config.yaml
model: "sound classifier"
dataset: "read English sentences (LibriTTS-R)"
train_examples: 15625
n_mels: 80
hop_length: 160
input: "log_mel"
spec_augment: false
win_length: 512
targets: ["voice"]
num_classes: 2
arch: "transformer"
norm: "layernorm"
norm_position: "sandwich"
activation: "silu"
mlp_ratio: 3
head_dim: 32
fused_qkv: true
bias: "none"
qk_norm: false
parallel_block: false
inner_norm: false
subsampling: 4
layers: 8
width: 320
positions: "learned"
pooling: "attention"
loss: "cross_entropy"
init: "kaiming_normal"
optimizer: "normuon"
muon_scale: "original"
lr: 0.037
momentum: 0.95
nesterov: false
orthogonalizer: "newton_schulz_5"
adamw_lr_other_params: 0.00077
grad_clip: 3.0
steps: 9100
batch_size: 256
epochs: 149.1
lr_schedule: "cosine"
final_lr_fraction: 0.1
warmup_steps: 180
weight_decay: 0.02
adamw_weight_decay_other_params: 0
Rows from block 2 of a small sound classifier, named by matrix and row number. Rows with one number belong to one neuron. Each number is 500 + 40 x the weight over its row's rms, rounded and kept within 0 to 999. All counts start at 0. Numbers have three digits each.
After each neuron's rows are labels from the 100 clips, of 14848, where the neuron reaches its highest value: "strongest on" is what is common among them. Only what is clearly more common there than usual is listed. The data: read English sentences (LibriTTS-R).
# fc1: MLP up (model.blocks.2.mlp.fc1.weight, 960x320), inputs 160-239
# fc2: MLP down (model.blocks.2.mlp.fc2.weight, 320x960, transposed), outputs 160-239

fc1.747:501582568523595566480494457507516457545482478520388462480518523391557541427461480494512535510594434460578516466557434510533470507447603478501486462506548466457476531506500444475513479444505502527429502482532511498516577572441522556526489554
fc2.747:526440502501483492590511522463524515506491469456582540523531485519536468557531537474540531485438556507428486480592479494574485508499513507530454526501434548483476535500491546450468556555540569516509544545507469521423452521450504504485556509
strongest on: voice: male

fc1.743:608476461517457465542481460490469554579451490498451515497476466502497467552478439499530529542512453527485562445478444510527545558531495494509428506484592517480491510464510549502443518482460457470477516521526475568492499490552497480516483539
fc2.743:454428459470536537421546550504525480431490573507526523455498483543493493420452506470529516509484447534516436541525549547513518502509500462580490429580450584535445522476532476512529486475562455493491485464514577511344495524497501504541497503
strongest on: voice: female

fc1.671:445475433553540521454485532555528539485571438502500518484431488484510490461465527442520416480502456462487490412582484463459503529478504530490567480543539499487487479505497447546587549450518532470495508523512475488487501463436537521513573511
fc2.671:499522456450451457501562514566521473515598557476542582499536565576539510510497506487543445552428515454516554507501555485491491546447476472422479489462519531448506504497568518415449464443508501523446487487522541509475558467569421450447530561
strongest on: voice: female

fc1.387:516487536482479428438530468514506506495501547509442512467464508532475550475505514539545431494410591548477434472467507585527528536509486504506504467457463492474509519533473525496471485519501516543453432421590551522537446467470542528513591488
fc2.387:528426500463498501524544465513538507512508437544558535432528537485494559528480477477524503482467431498544555554519462483480530391463477514521523498460497490577482542419530461495427473536486586454480460530443492433479539404545495522457506552
strongest on: voice: male

fc1.699:534465493462521465509485468482488479518514493466542449465479536492490502544469476478462463466484536523522493499431533494591525518503512530427542478443483471433499526554482491459540471477507422526562426483501498555496523502508474520499432542
fc2.699:500494557436504465490563500460545478446481490538451523467483514523534487486494457479454495529523477498514582485586466577580526483465600465510487464524528557482515458457470487517509502532529412505511506527465487516557466485534464491469494380
strongest on: voice: female

fc1.264:519454533459552458535506470418579468544528538495517588515477521502494492508495538479486516520565555592411465487461501499476461461489426534482502507465492438529492444483535495436531498499469512516492527496491566540519566593467423524457513458
fc2.264:465515576540445484538445522504551513485506476584529481518512526453592566550547506487471438460502498515442538482552489514481483540516562513435483510456498553513540526551511441539509511500544466433507483539508477549438440477565492485538472487
strongest on: voice: male

fc1.352:492541525493485519506551529506500566517555570477575562448467467559441432540504488533480495451492500481442450514549516525456448400540534485432482549420501554576492508499535533476525446478465438549532544594485477542512483482434441502479532469
fc2.352:504481566459527523521488469479479511513520516561473466515474554546451556413525533460510539528501482447474499497470490481517451526492526491546529504477488467495512523543516477576521442504397511517512452509443565478498509572485527479554409501
strongest on: voice: female

fc1.206:550518489500534496490526486516530479488502491520464528518512495476461464487517486482543489466521518432496501540536449580517526507423530500446494487542486494439461446497565477498475506480452485492477517503506534512521417535504519482531567445
fc2.206:505506432443522524468473474511474516505526473433418551495578514547574411576521548520515417486528480533519499459495477446545505556497545525443482436491476432462506484467517549469480453498501500507540533435503573511485501495492533510458549500
strongest on: voice: female

fc1.21:512550494567462459483497497505527502487493552498480515514521474487476510522578536499519497454567503464470497530496489545541470511482488477485499456534510588462513462522547576447576475515445497480481416454526496531494451532589446517531544497
fc2.21:508489445466519468513551485457484574498559491489496510428481555524570506564546508474420469458497444560557576518547497543461427439517549520456562484470487555485546542485518461476525503448558388520449574476501481508514461432480525496485516440
strongest on: voice: female

fc1.139:497453494476466484445398567543470482488526557478517567446508521503498519477505478512440486513485531508487504492507536473518445502512471551526566455551573500511519453507561465499521472486460475474561501525518484468478458526496574514417472482
fc2.139:610527559525462479485476557474489483473475444461514477467491483506488515505512589478524428458568451505560584554494505458473493454533481486507503530473431532515397510481536400541475529544472573503524489517493550511542486500522510493522545526
strongest on: voice: male

fc1.5:593474443519554462536504606532428489579539585505480532551506492547543458503507461473540464471493508517595557573487459576449576484522504525552575443502526491409586508541461549578462494490561447448515436479486504485495501568519498497475480503
fc2.5:455513557525470522498535483556515469414422486449455389483517384496511559527494482448450466507457499442480514489522459542553463563466562491460473461583536583577560549521497448387523472486430527501535549511508521491511491462506442568460487453
strongest on: voice: male

fc1.2:580454536483445505539497477443487466507520537493457535458542474432645571544435517475486435462566490506477589477521529498592480520491526508503433516556499532517521501517504528475529478482532507538543484521448435536508496513486500536446508534
fc2.2:421512501464538460464522476512507548569496501496549494486500521510507464505471505463475549478526523593518440504478464520535538552539510479535502485512461515585510607562481501512508434548503512466480532505493549484500540511492544510419520480
strongest on: voice: male

fc1.94:467455541542517565488508576510527465453418495506506522508516474521537476439541445543513496490541564469537502505482489517516401520501501468447522495499479503541548532452551519572473498511519477499508424499576523538529468525418546516505476511
fc2.94:479503505530566531490500464544505530513534470517491472501432444487452465460434490453481564471531540462458465442559515520500568487548495544591540554546535487465520495520471510439499493461514495527530491434447516532561429517519465524590471508
strongest on: voice: male

fc1.196:508447476517480493489434553489508493537627592541476541501541468470485442554480482473522439457481524480553523487559519453435476511465432529585492509458450481551519442482501480497555508509387518560516547520450481524488482537551523491458529565
fc2.196:513485521512522440534469451470464488472530398473449498513461472492482511378521564407488487461404505540500522557439525484515501514459547473515559546464515530480456500518492501493514461519477483544470470444454547501479523518507528562520513503
strongest on: voice: male

fc1.441:558488520453485532446550475457484400563566512419515497431482541479529491530520492478415503454461526457520485546484483526472505471545471478500474497516501603417532575503547538424472458481562491529513506550492526495524521488527495424448494538
fc2.441:489549452520498492429534512520521426528451461496468519516475447434494490511474501470507512564533523470524481533493484493496532451409482468474595512477519455586504463559441518476631470543580495530500497526542488518427488523465527519489579509
strongest on: voice: female

fc1.583:548543506564430548536550490529515524525508486516479486467572489521506528523468538535482503545570551488498540475431480586482483433523484508492500532498454477412518510482490575489459490481526425502457520569490550548526450512522532478503524509
fc2.583:473495543446516527470550411553450541473478491510404536493509516570454403457467509472498495503541398525489479537454549474504518517509449483501525522554472510572507491548500477596547521440522533504584505481481545552552559479424499439509513425
strongest on: voice: female

fc1.448:516504511562489504468501499519494582533589541448494522477470505526458528551526569456484522504507486529423490523500469465535523489491522499487553532465464447482467453499519494469512500452480471496555485463496555511511554417472502431442457582
fc2.448:511570542509506381431463477451463471462486511566469522552459487524543548544558480503471415438463503481545508492511446546473466530563477517559505401528521502561521508538584477481547518565521550523503451560511526487392513512466506484547505419
strongest on: voice: male

fc1.130:493486540517526512514490527528516444468529469553486457456467482494476482602509507517574490570493494477475457475526510601508486501525505451498438488466521522518444477489461513526479489530525486484524450521447464467496552473543589531440535512
fc2.130:511589507554524479484508425537496501474499511524530530488507511527507490485517535572516516531556481465495513451546487462463536461500431541487592569485520515524506457565510488518490490481513555553488522490474502466492550537561495384446545532
strongest on: voice: female

fc1.667:522405553618601483506554564460488434504481572491581510501505446472494434490492476512474437452479462523478501468522494493535491413506516506664515554478537436489500521508556524482428454496504436467517488516545481526384549469503535504448565471
fc2.667:529495580412448559454511532464573481500524526451531490546544449521495508498491525509475457547511566544531517513449475538447438505564496524433453433424559580495500473503509487436517505558506569494520467564479457437499526532454559561563368430
strongest on: voice: male

fc1.605:501499589512587587477503514582486469608528557523488520541436521515472573560443580492478490461466506497548520474503486480468517467477537486463486444493529489538567500487530396517470492445527546546484541583467509394498538470478585499543481508
fc2.605:467526545493486486597499499482506517506421511545501461497525528571561563563543527533512510474557558505526466494497515577512504531505534487461495530519530488542521494476452502435524508468485509392501453513462451509498529486500517510539471497
strongest on: voice: male

fc1.194:496538521442585503552503536512519522529549471529498517478459471436367549442517517541453512542458602540589465486487473479504455493466466483507524472478420521532493561544396516491461596487497520483455553523516498491474464522426518509537480532
fc2.194:594504510522528498524546398502499527491493438500471501520516462473507474545516433490474587453594494499487531515516497509492585469508551528526491435466600486559497537436454507543501464518488556554531508474443450425487536496470503445569534570
strongest on: voice: male

fc1.182:538537510450521516544501463475481514490517508512505467438429574451497496499512511486500524508469523533471422512558491460448512518458511527516532477465531532519513555557469515505593541423442509439460479518528477506509535445484501491463444555
fc2.182:511471449564491408518483421546505473442543406544493498518509507485436399499513529487456496505492433456530601531507496525512500465503497517448556454497580546496480532475557506550503472530502522511526482489486463487507474481566494483549548528
strongest on: voice: female

fc1.120:611508495488455482569521529539450463577405489541405476498586508474501457505498498416510505459479465502473511491569452508494537487483457507543507448488570462429508469542546503529446498449486464458545469516516525544522533528525535516472470485
fc2.120:460528535558511540506552471479447515541440434480478475552524512557589567479465492467481484453476510531502542479394454486557517581533511541511460485538453432504443532519442468445536519513572480496473445480527486495441509436430523450443505466
strongest on: voice: male

fc1.308:521475510524542556491456463513439538504528532559530454548541509520506386513571486473447447472517454501512566481399495454544493460529430522499550543418396511497518463469446408492532487479525499500499591500526526573500452460501445538476542521
fc2.308:585522525493451488491585485453492468407465553480469515412470565518533570518488487552538501481502530425497488515474481470518557543460475498487524531488498457500508528486514469520521505549517510533493479483487476443527560561490546556471477572
strongest on: voice: male

fc1.711:457493480449473501444528535527598544429565491497519472522458513560567441492483442429428518467516513513510497560499472525472574526456481487534458460493505459525547537504475418514500498518503439478555517474500455446476572537526498562498495517
fc2.711:510523534512537516497463577561578511537563501493533468432518465467525561464475508551437443482488435562394529500563553518430473469514538483495525454467479500537514473492514461461519551456469572533435507566543497537503415487477524512530521479
strongest on: voice: female

fc1.701:433541612505540470522514452498439470539475498543535475523476497467392504462505460486564476498477481578564469461545557463535490512398500512464445479471418517463489456515537510447503523570504544540469516486477414548512490474489457536450503555
fc2.701:514487535501486499537519537456558509556434465493549503487519536518530503513522498575512443504450543436470561401456462411521524573466518477580537432482549464508497512521513466536534601531505460449421491459470509351539600509513477445457508450
strongest on: voice: male

fc1.497:480418515567539462529500436499488530512505497504458500519476489425541476511534477537478537462507487487491436494507466603560457502504466511513490499492542503458482468531479503531539499563501535502449416587404512444542510524465479557479495563
fc2.497:499556487499479413562444514465461524463494446492543569553447471502518499504447504526495463502516434581438571483546490475450476448465544530564468476484511466493542504407484578423426517451480481508519446517520518556472509529507532449510480553
strongest on: voice: female

fc1.609:501426544528492525526476532459560478488518517522452467526552530492462539415564563485448565509515436474521524448609497482437476497545535608539529558546552467473564441465522489531495439530408494508555478438502509498476508561460459486474544536
fc2.609:580481574456506489445473487457516512555465517488528524483482441488487503507417530554524504398489537521486472527497495476491564505512468524473458463509480514470401455527503457469502511430513475521464474481548513534412521522574426551509438468
strongest on: voice: male

fc1.682:528482491539473422506535489534469504527545542499501498523564554483544561477573465464585471483495491536537501482511501539540460516431522469503514519512540450446440463464566524562468510577492495549488464451539545521481450592505466500526417488
fc2.682:515505459442537531556440554457562521541470490499512470479433465439505472474481505500457472509548527542525486576489463439574444466497548489388478449448485534568457532449505455517520574511499580428497550490495415475469531501541530559479483478
strongest on: voice: male

fc1.634:463557547546495495477482490460552488625461431570517471539552529477485505472502482501552594517488551457428454431574427511485522504526516528469473464554518488500371492487515442515532477519529599463483520467486496463493513485510517539440486463
fc2.634:470481466481537512462526535508483499514481521567453535467506526515425456485540520474499449462494478525481525512482625468533472588411447497494541548498534565533486578480535532473467526503528527520513530528487547498491451574465488473510519482
strongest on: voice: male

fc1.242:489546520437493470515519510576424476530537510552479537523464513527515508543439498466433473501517519526556437470531506504527468536514508446525445480447404489438534486480419516519501599500510477469463447410545512468499531477507456482481453534
fc2.242:498479457566414539511542522446466485413532518466569525520564445480510529430501448508474574508482487461494550500517501507475486486517492521420504506530474479483543526504518432446453460483439519454525462461469492450545516474506505493568490496
strongest on: voice: female

fc1.174:493476525491470527473500515443489481501539482529526504521414574508460508491442515463534547460416557537469496546467467510515486456493607574477486474511585517527479487492491494565471461584564495560440455491523530435421533443468558513418597464
fc2.174:471480542526532413510537518495522470484440503575467508461540511452554503522482531461467456485491569473474505467526462423558519550446407507525544467486476518538534535585518494432490493509528530449551551500568479540469545567554455482544464498
strongest on: voice: male

fc1.427:499471445481499505535491506546554521565431525542566505451481436537467475522508483517500513449555503559543495534476417567454541463519491556539586526515528563459513434507490518445523499526527510519469511422514416540444421534475448520441469448
fc2.427:506508533463564521460516468478512490508383491526507468534469571551532494503534530498524632525388498499487551466538517486488485506454507537443484507503451496497514519481561427534457421425462508501529466568467515524534544514524521478602544495
strongest on: voice: female

fc1.733:518443461412488486490442548540497524582565496521536493452463520549551501491554517459545430498463467585471484480565531497532457528525504484562486427520523491496489556526481529573529535457467447521508455507535524540480457514396525459500521494
fc2.733:516514491457479458473501462511484472474462441497490475580503457533500411429505417431541497579529454502443464529482487481522521504506501498420518492504504509506505506512525575533457565447447477498504554531486576534492518452535433498507504568
strongest on: voice: female

fc1.691:533551518527523483479471535454463525483495514526527540567430473559521518454511471516589501597486533491471490523532479546508441483499551491539433491455476558467509460514476587550494548516490472485448522439487521638479502478425567537523497486
fc2.691:507472497477471514521488428489489473550545486472444505495550530522465509483507508519455527462446508507480492595505518511524413548531471527461570500507494496423528523517542532488480498611468538456480462533546576474531428502523487471517447516
strongest on: voice: female

fc1.356:482535527558534458496493532484470425450552377518507468500554417548462482498542513478371455507487455483456444500468492539541559486518542485531483538435467539522454508456476511511492551566537455489450447538464464476504552559490489520494477512
fc2.356:528464521557521476499527491450540538480506479453499578535480502474487525496412584496525537479513536535455527493489524505508495530486477486428548531483488484507503520508482500527488511443410493530529498526490501532481502530502452529490478490
strongest on: voice: male

fc1.168:500528443514547482502507455612524492456461494496476556497540567523498523409492449482456510487524501598504430509487468517554480561518505565527450547470507503527498575473530477512443527536612403474552491483511437547493489586466484430536429510
fc2.168:500482531570450514539400512469502493514472495585469522521505490540469456491440502520476562492508532399508502513533477491446488495427515497507527474548504457560535470528503495543513482513421471564520476590494509504444564467493555489495500475
strongest on: voice: male

fc1.414:519489471500466565481525495474455517529501489480417575526533528478555494505476436531445491479539520526441546535453507435456575548508450580468504483516486494481553499566516529510504516549418437477445519417442451555504497547469490567534500533
fc2.414:497481517438491518531495519474437528489553498497550431524481532531462413499483520456530474408495447516469510506460526523482480545472515425555412503506429529544542541452560442464415466477505503479494441408548472527500508445491469509487469481
strongest on: voice: female

fc1.664:457531523435546492503512417466513470511552481540447536434565516581524504522535495564590483542426451563492497517473547446521467447575488466507502494517505543565534535519537553510521491493410532490499503495522470558448455470483471487462463425
fc2.664:518525549595530525547523526516480470441539479441486472543429473513464487471469531509453499525500508523482427504562484534473460548460520450556473495598470539550442533458502480457472536578541499486455457495518465501491473447459557481468424523
strongest on: voice: female

fc1.665:491593554451465512498533514517479450516488389534504465529482547500457520481528464487539548460490490548536513445499483476589449483495533546480489518568465528411454502475546484560457470441467497498555500530541514595533458473565467447460481505
fc2.665:572481471531473474497412463502527484480563499487496536452510477506550513495473462526490486488446476449496502449430478544501448425518447525590506477471475539576510502509471502542558503537503621533502529549506484444508453526503461563432501512
strongest on: voice: female

fc1.550:456515450486463529475429450547499506549512534584571555472539549508539537543520469431540447504477505512429556487504477573529453454504437493456509493446525480468533549477467476548496476521487499542464550522451498535447534541516500460521473519
fc2.550:491505505490515480536557498492479527442527487546504494500437483514475452453447528533557497579620513422480497550425485455496483435443548500465543507549474483486531465471461510453519434460472520409514519488490514483490472505442490473575495449
strongest on: voice: female

fc1.35:553470562539448469581452523461535497425479513496480407500489487508517522505540470586478537451454364482601421431477454533490423489475490462482496522565519508445489462535528538457460548483471548472489536472496473516506547567474546466574545537
fc2.35:454478441404483473520498556581567546590461511485521583551432586440476505509431527516486480485514548574475528443496488516507469493471520526444493450489528607521472502531523496485507486488510508555533444512542484557446508485496506495415504460
strongest on: voice: male

fc1.505:462510505510560452460431474522519540484512516503517538480448529444581517514485508467532477521497517533478466580541559540500501458471532463534517492556497488493523396484421463369473567513508479484492435494528403556526544472481501454478462527
fc2.505:537523496480474487492482490528487458584540482421503505480545516471466551501568534477410553556466535402505573465525565485553548513486534523575481538464459493492552516473506515494540488516465535487478458508490508485515469456483483498511499416
strongest on: voice: female

fc1.596:586527560465510563440514522533498499515496530493483541494501497491563507455509522531501467407463415519471480513553448462538430501534442508496501483516485531534553476438499479529507479523389541488445521517445531503473505527544443561462492471
fc2.596:447500549473498550552503522463567497452473473457546472423580526495529516500491545487446446495516470478531573537510498505530511498442509488512508502548496421440354513543537513481501465526536458496528451488535497492525562487455566456525498465
strongest on: voice: male

fc1.163:541505596482503495548513482576523423571522527549475486528492516482476489467458407497502485471502489529468510474408459488486552491553491534487403499505522534567410545505452524445490498487494600484499437447507546506464476481518511427502523479
fc2.163:541475457503444555487479554482455484520471461520495519467506523518619512553498530476438505557474557517544468511430477483540523531500562455473481520539505434515524482510477559576484494439509523465522447517551562557539506512544552487465438446
strongest on: voice: male

fc1.354:489465452470434457557487487505455528545571496509498423435485509478455415519498488460521602495486580487505530489427511449524592523465481511564546500539511510450469528494475447496444446449531504580505484538535505554526412453533518484458516481
fc2.354:520529532482488491452498440495563519513505523474550475513517465431466562432543505437489501452498479454559498463445538456544535488561549390545550490447482485555531487521517494511563459509493463455521456459408459492577480519492475593496505560
strongest on: voice: female

fc1.239:510502458519477467500518532496564568539531531514512476471467505529546515430496583554551506471424539498464529494577471497460525459454492514466442493429465537485527524527522514470436442512509443457509416508575496430557518480521432529463462483
fc2.239:575440473454490471577472515474488478513523469576571453547490410529463493490499452423515450545522443502572498492515460535542456512499537473546554488431511496535461495517476473500477421533523487482454513512428486543454586464478505511572458450
strongest on: voice: female

fc1.359:477438487551473457458473474478476485534525542440423454544504450470569433496503473508470473484467506565533523574556520500452456495529430517476520409572463514471427502538587490483524492604443576471496515541496561568458486497580399507508467481
fc2.359:484515576462501494459555476568484523549446537544542430435533522513478582524455491460519497571528465471500487557457465481575447497472499529522463505416507467512500445407510533528510478437462479509514522506521507477523589497480480400486592553
strongest on: voice: male

fc1.156:514568465481520431410464440546495499455546504514550395495468600523471498462508483506489537504521512511424474501459507554499520509543500567500526510459536424459524556568502520588595518532466558590459527513520522558489487499534524481486549482
fc2.156:543489557512509541580500559543508493461507486525418577504503508457533553490524531491537473528460452537522394507490437511513510435465457526515513480465524526536537484411495591539497504501561527430519553531434496481539516481516475526531494440
strongest on: voice: female

fc1.169:447528488494469562592485521522472501487475483529564521463565497480455411502517510482521517484505497509453507513467541502468568551503532482522523547472532544529505499442426507494487556474488450459422557480476533484487505425521498528458505422
fc2.169:500512593510574469434531458489405503537462459481509472496518539536513489485458516497474486505591537516625434544514506461494443473499553552480475498552554511437480484563470469521454514544485430545544496535602428537477525515470475532516463492
strongest on: voice: female

fc1.740:590500476432502534465484495508518523527552514496524462461438544552528542508438484541485510540460517475506550489500469451546491558527476501490468500507494570568484536541464493431559481565477531447537460482527571485470437537525460524506493505
fc2.740:461523491572497492437534476467494576499540544473532504523498486476516538437541508475538490503468493529499521468510475518459512453460488504539563455557549539514549490466507493538458467470483501591481491443533458503524508435528510450487494522
strongest on: voice: female

fc1.170:492480511504539504485549486477441459543504558481547541452461474496468453506459488517551521484479460418476441497494536489524485420592525460477528539452445448437492488492422473603473461516509505482580498504492477515489439511487509428548513509
fc2.170:589533493588513393504408531535570539521492486529443485500510527589503524462472543482524475538485493440515451475478487434455537450580513535465545452521522526506500514459426501422527502521473508484517562504527511498536521495611501551504434422
strongest on: voice: female

fc1.766:446553495467451505560487585476510494475556485566537461487555564476470470527457471541500484514442558583541528560513470515531533540437533510538512473525480466552529486516514511507494488482506433565486544538473593504498500518520502467466542435
fc2.766:473551550469534458477446410432545498479511454524469474437474471511482511495616528457529545450559524493485461573478484496503454490456458469544438536521536552463411456462502528586492524535554547473467451455524525515483516552512549563498451525
strongest on: voice: male

fc1.375:551421492438579476542444508480486547532515525487499492498431466501532504461514475460570543431463553538568476527475496463499460571498461475507462485481490475586492516501545434562515437520468537479511471518516530518500490536553451524438543579
fc2.375:397552468469448534504481432545467478509456444470532459455521548467477508503579426541428456504499534515509544442475456520533515469485555540467442510586542568487503573512495568513534499467538505505474581511463495487383490498466495527518457504
strongest on: voice: female

fc1.16:519446576430519464513534544507550486477433579533569553437540485500475438488465540494443513490569436510427486509431558455461538454504463432485468473483479567534451447537529540567465496495536523517535546479550437513526505560435444503500558542
fc2.16:510528491517487499504452482516509522441455543434408446469487542520465522518461530500520467525434425516506522549543427520502461463469585609495518536474565491462551579479476426474563519507486434409554586498490498481482505476573454527526438455
strongest on: voice: male

fc1.477:497499472511485550536462501462421478494539527513467497554487484486464449485540477492500435463465481514501457501469441476551486487489491512509493473574507556467503503524556473446469467453529387486437484502501489507469532421582441551554480447
fc2.477:522513454434497539496502417465583486513460468428532510522512517506496434563514543540572516523490610498573534506479514540457511477483446456452503472439463534522462560539517496534525462507489482500496502457518396564537489516490476593517520532
strongest on: voice: female

fc1.8:594516582495485489500556440456560521471546528503576533562421471489606493504592453536509486503473537492516456514485475549477501453484541499438544454494575422449559500532512484486448455562414449505524497539453449608504509550456520488503447512
fc2.8:536469445468487437509511509523453452584490489506507559545550527484457470459525576407460466524516504487494497451506471512584409486553559477517477497492454597526468514428508559558553504579538493473424476564481555456487552472509536439482515457
strongest on: voice: male

fc1.379:465529387511508513523507512458538545488529534489487444486509502510480488462562557465534537546446496530478483462492580502496462473518395430448510554497511545533484554545462516450508503536404495562494499528468594481526525534470525511377509463
fc2.379:535497558442400491461562501473434509534526437509449446552519469400500530475471537514482404512563546500506440517499434491481516555451514512547498453497504470506511431433528526487502524525549492495517495505502476435593549460535492492539478558
strongest on: voice: female

fc1.102:450582577526508509497522503478543467556544509521460502490521509467493506514522518437583546558542482465540544513494551450447515463474521559490529515493488445452471512491450454513469535515496495528465574425549459541540445512516546424570494464
fc2.102:563506483526492559486395564406528520501478488537475548498581495493429494533511489602470491508347451504461584468506489535526495560530463532467513580543476523567555510519544500486473567499515477513522547516512440479536535426551458587410435496
strongest on: voice: male

fc1.195:566510552504485547433516531473377529547496580514463473552562439446480554472513522491480485533430537493507499452521521487552476602476439499494558423500450466471513465461526536474531530441515585487407480475535469488487488465505426440417493423
fc2.195:476448456584525522547562534469598560537520475481503489476488597495457465537509489552576549430509487518466516557521434529510565497469521434507490537477553495520568466528461493517491460521507459498424521479490498540523516437504512518473449526
strongest on: voice: female

fc1.622:458543447483572520510439502515532500553535450494505480483533562646519492526421466550440502538453527524506504468449522456436510525446465480489477449546562514492508562474487439508515460485468505485556502570537469552463465526489513536490403483
fc2.622:473446599474491480489544516520454493522508518543478527462486474492455505477513457528462476529583514464411543534525482432502524418536493492485503510427452436540508502471585474456501551522524447544495535436488464502481504475535526595508494610
strongest on: voice: female

fc1.190:539466561551480481514516540507545487488462462441438439510530451524548464483434538436468437473489494459432528496455523451592493521534507516496548533491485485533467497560515495543461455580453478481583511431480470441444473432544483486498507497
fc2.190:512447472487502500452404536512514487556504424551516537522600535512516560546525501557426508507439423528528475553479538516524583443487531554463491467483447473481481541443476465520529480529523570540467502532514526483470525555519484541456478499
strongest on: voice: male

fc1.267:471505475483473499510466494494521541419609461439495460428515537439489478540500551552503508474495545487499544496513466510493425532533463518455559466427549504537497576517504456527557505461470490535572523553569523550513529501454516521535502513
fc2.267:492518453481508508523564483503475441520488504579474576425473529537514463491413510458547584521571496471517513489503564439476496474517517471476563439491505534464553501516514498460497455547559445520450510493501504497440523494520398506599447595
strongest on: voice: female