Weights of a small sound classifier: arch transformer, batches of 256.
Rows from block 5 of a small sound classifier, named by matrix and row number. Rows with one number belong to one neuron. Each number is 500 + 50 x the weight over its row's rms, rounded and kept within 0 to 999. All counts start at 0. Numbers have three digits each.
After each neuron's rows are labels from the 100 clips, of 14848, where the neuron reaches its highest value: "strongest on" is what is common among them; "loudest band" is the band of the loudest frequency at the time of the peak. Only what is clearly more common there than usual is listed. The data: read English sentences (LibriTTS-R). In brackets: how many of the 100.
# fc1: MLP up (model.blocks.5.mlp.fc1.weight, 960x320), inputs 0-79
# fc2: MLP down (model.blocks.5.mlp.fc2.weight, 320x960, transposed), outputs 0-79

fc1.369:448491474592520457548480424541582525539520528431438568521512541490440575514465432446482465475487488479550443539484434481532538497547545545410442468579553506512520431517404527480515479570666559536461347524549473461429542469522587434460450524
fc2.369:510477585486562497442504512477540470519544505444534447500472528484507496540521547587535482508566581431526520479583544431544492543515540461533463481443482504565557554440510506380434491477448426474471536498551544464555541561427524508482549454
strongest on: voice: female (93)
loudest band: 4000 to 8000 Hz (27)

fc1.585:472480487481441491543502494541499530551581464561410473627551439543476520517501494372509516474567496444426478545435509516460496558537520508508477521409497539469436620503483477511563394537546563496549583472534517484452551514519446548472515479
fc2.585:475490480515542636443596458485586493543416468466501537496336581529502411520526512574510545569454500532482517505585452463590531389491483499549500503563462513466466512459445467539484568497448428503554496516446539456500450467526600436566447515
strongest on: voice: female (95)
loudest band: 500 to 1000 Hz (25)

fc1.413:529426418469538459440557496544555516500448470522430467529509528427478553526506397474526494454537393478458492543564523533545532572502435506506457505427539555479486511419485490608483449502565467522513494453497520500501540493396570548418572588
fc2.413:489527542539526551460480553468497518502540551496522507423512534510500466575466433424496552503420520464578505477454452482418521410524513514510526445600475459494477592475562411425474462478533490402514529501509535460487482526545560604473459380
strongest on: voice: female (98)
loudest band: 500 to 1000 Hz (25)

fc1.615:496488545447493518478541485515504577439448584428533459562503588510617471588462508511491534534535480436540509566464495497521530458558432532496487475446561531555498602495390531488466421446482527624524506465539529585470600557437484471562448445
fc2.615:544540532527546430447466528558513502483575504548412502466573479583478550483478514416481390490554458535503508518427534543520517475412528493507506478504477539506495292526497426514527542485525530505481457555560557575515429351452515453500574494
strongest on: voice: male (88)
loudest band: 250 to 500 Hz (35)

fc1.192:496471568534430521539509585488516520413556550490524528524452578511498457448466588569586538523562461443510546539527554400462530601465540508528537560536391481429589427495461605419456563530464495409554522545510465534511457444456512435553458450
fc2.192:534510482550540555456494436490471583585485455478544520508581541569522498555536484482506415505451546603437481530535570523546428524445433449456459472477470452538489470516540426459507509478515466535519479476458484457494446563457460463522600556
strongest on: voice: male (80)
loudest band: 250 to 500 Hz (35)

fc1.580:395538540475514513452478558551522484533542453490523548511399516556538516451430551506498478599507509510427554500483489511521478464482486499459508530368470605541513531424545436479449558590553464478498606403444527555526541483520560497499445474
fc2.580:497492445502537471502537547554543493503491580501452494520518513494481534452503464477410495421515582542475486460398510479493558505587525458561537442501527454527434464527532554495530434457463535530518526609491468439515535466539495448471453577
strongest on: voice: male (98)
loudest band: 250 to 500 Hz (35)

fc1.109:519495542488486592549498515385548497536567452533437528517482535530581484509500517476514384623449534484495435597361509502559457534528539433460460467498450414408461547541444518436582542497513482565500482538543576385497401456468477552522484540
fc2.109:479471501488452468451494431531518502483456540409640424484423531524390486492465407521484636506453529490453604476583477454511483499527489501560442486480515569523584400460536537559450512505424554468444491474452497549595564522530479466514481467
strongest on: voice: female (90)
loudest band: 4000 to 8000 Hz (33)

fc1.382:453456467482547549518575478492475531545483515455407480531478487502570571500527474495578431500460550470562473460609427461410494554442521441547550458543599468558427460442504453439504531425490503529567452472567617471415545502530469453533534522
fc2.382:630528441416520412392528556479524538512499484540551525396544542426525438498482484489440540531466485502477531473427536475498537504517459585526507519442526497450553523507463544600420509581521495487427579564405438543440536497502494510551501492
strongest on: voice: female (97)
loudest band: 500 to 1000 Hz (32)

fc1.637:541466467463450500593489454478620480455560547414536490464431605464508477498493501500321599470504511471479508426485544523537480546509498426606524551529512495525511517522483553398509568473457507571470518543479423463488442455601557463467555535
fc2.637:518544508536593464404572432488459479515427525551460432543524488445439465517487572453635403533459545411545467499516513441510501456525526572499575504583391504485511507481515488525519566505557530428495558452477476495498555590415441488480482515
strongest on: voice: female (95)
loudest band: 2000 to 4000 Hz (29)

fc1.76:414436494510536506462487453437540445456487583375460597439505448491538502402432555509521577569509400438499606546528509521591472487577618496432500519558531594477487488533515627485510491552562559498429527482492556482443517556578419514569462549
fc2.76:536469521510404536558532508580429457590503503606481525529430534479442455526531522550452446433480542517452471453419532446507553536454464552507520524534436442534466495482468397548484461536481509527505543562572486463539528357533499520455617483
strongest on: voice: male (94)
loudest band: 500 to 1000 Hz (31)

fc1.499:540546440488570544537565519549461522432529552526383478471430581484558538567557474402484481476605571552490567470503424476558520595520397521441525525485593533474466512492470476504476496512573545501533556457434471527588552481462518479434525497
fc2.499:484407628527526451445555493476618513475504469542471494519528426498498506495441444576496537465450486420514503562453496464472493421476544416454493417579554485473518541513524442479399492505594442457570462488562633508385414580536641516445538408
strongest on: voice: female (99)
loudest band: 500 to 1000 Hz (32)

fc1.404:495558501360510465508541570455514465565482515502463659493510536438412379496494534525475622549474495481403493428596581513504520502470502489556508467487525542492490526519571530469496510477480461578497526486539620564417542489466563475488470394
fc2.404:605473433546488509587453509515515505488577467451504387515482489490544630476502410490431427509494561447624531557462458473443470530532445536449495502487463437514505513639490475525495538537482514473519516546413392486549473547468478488501471511
strongest on: voice: male (74)
loudest band: 500 to 1000 Hz (26)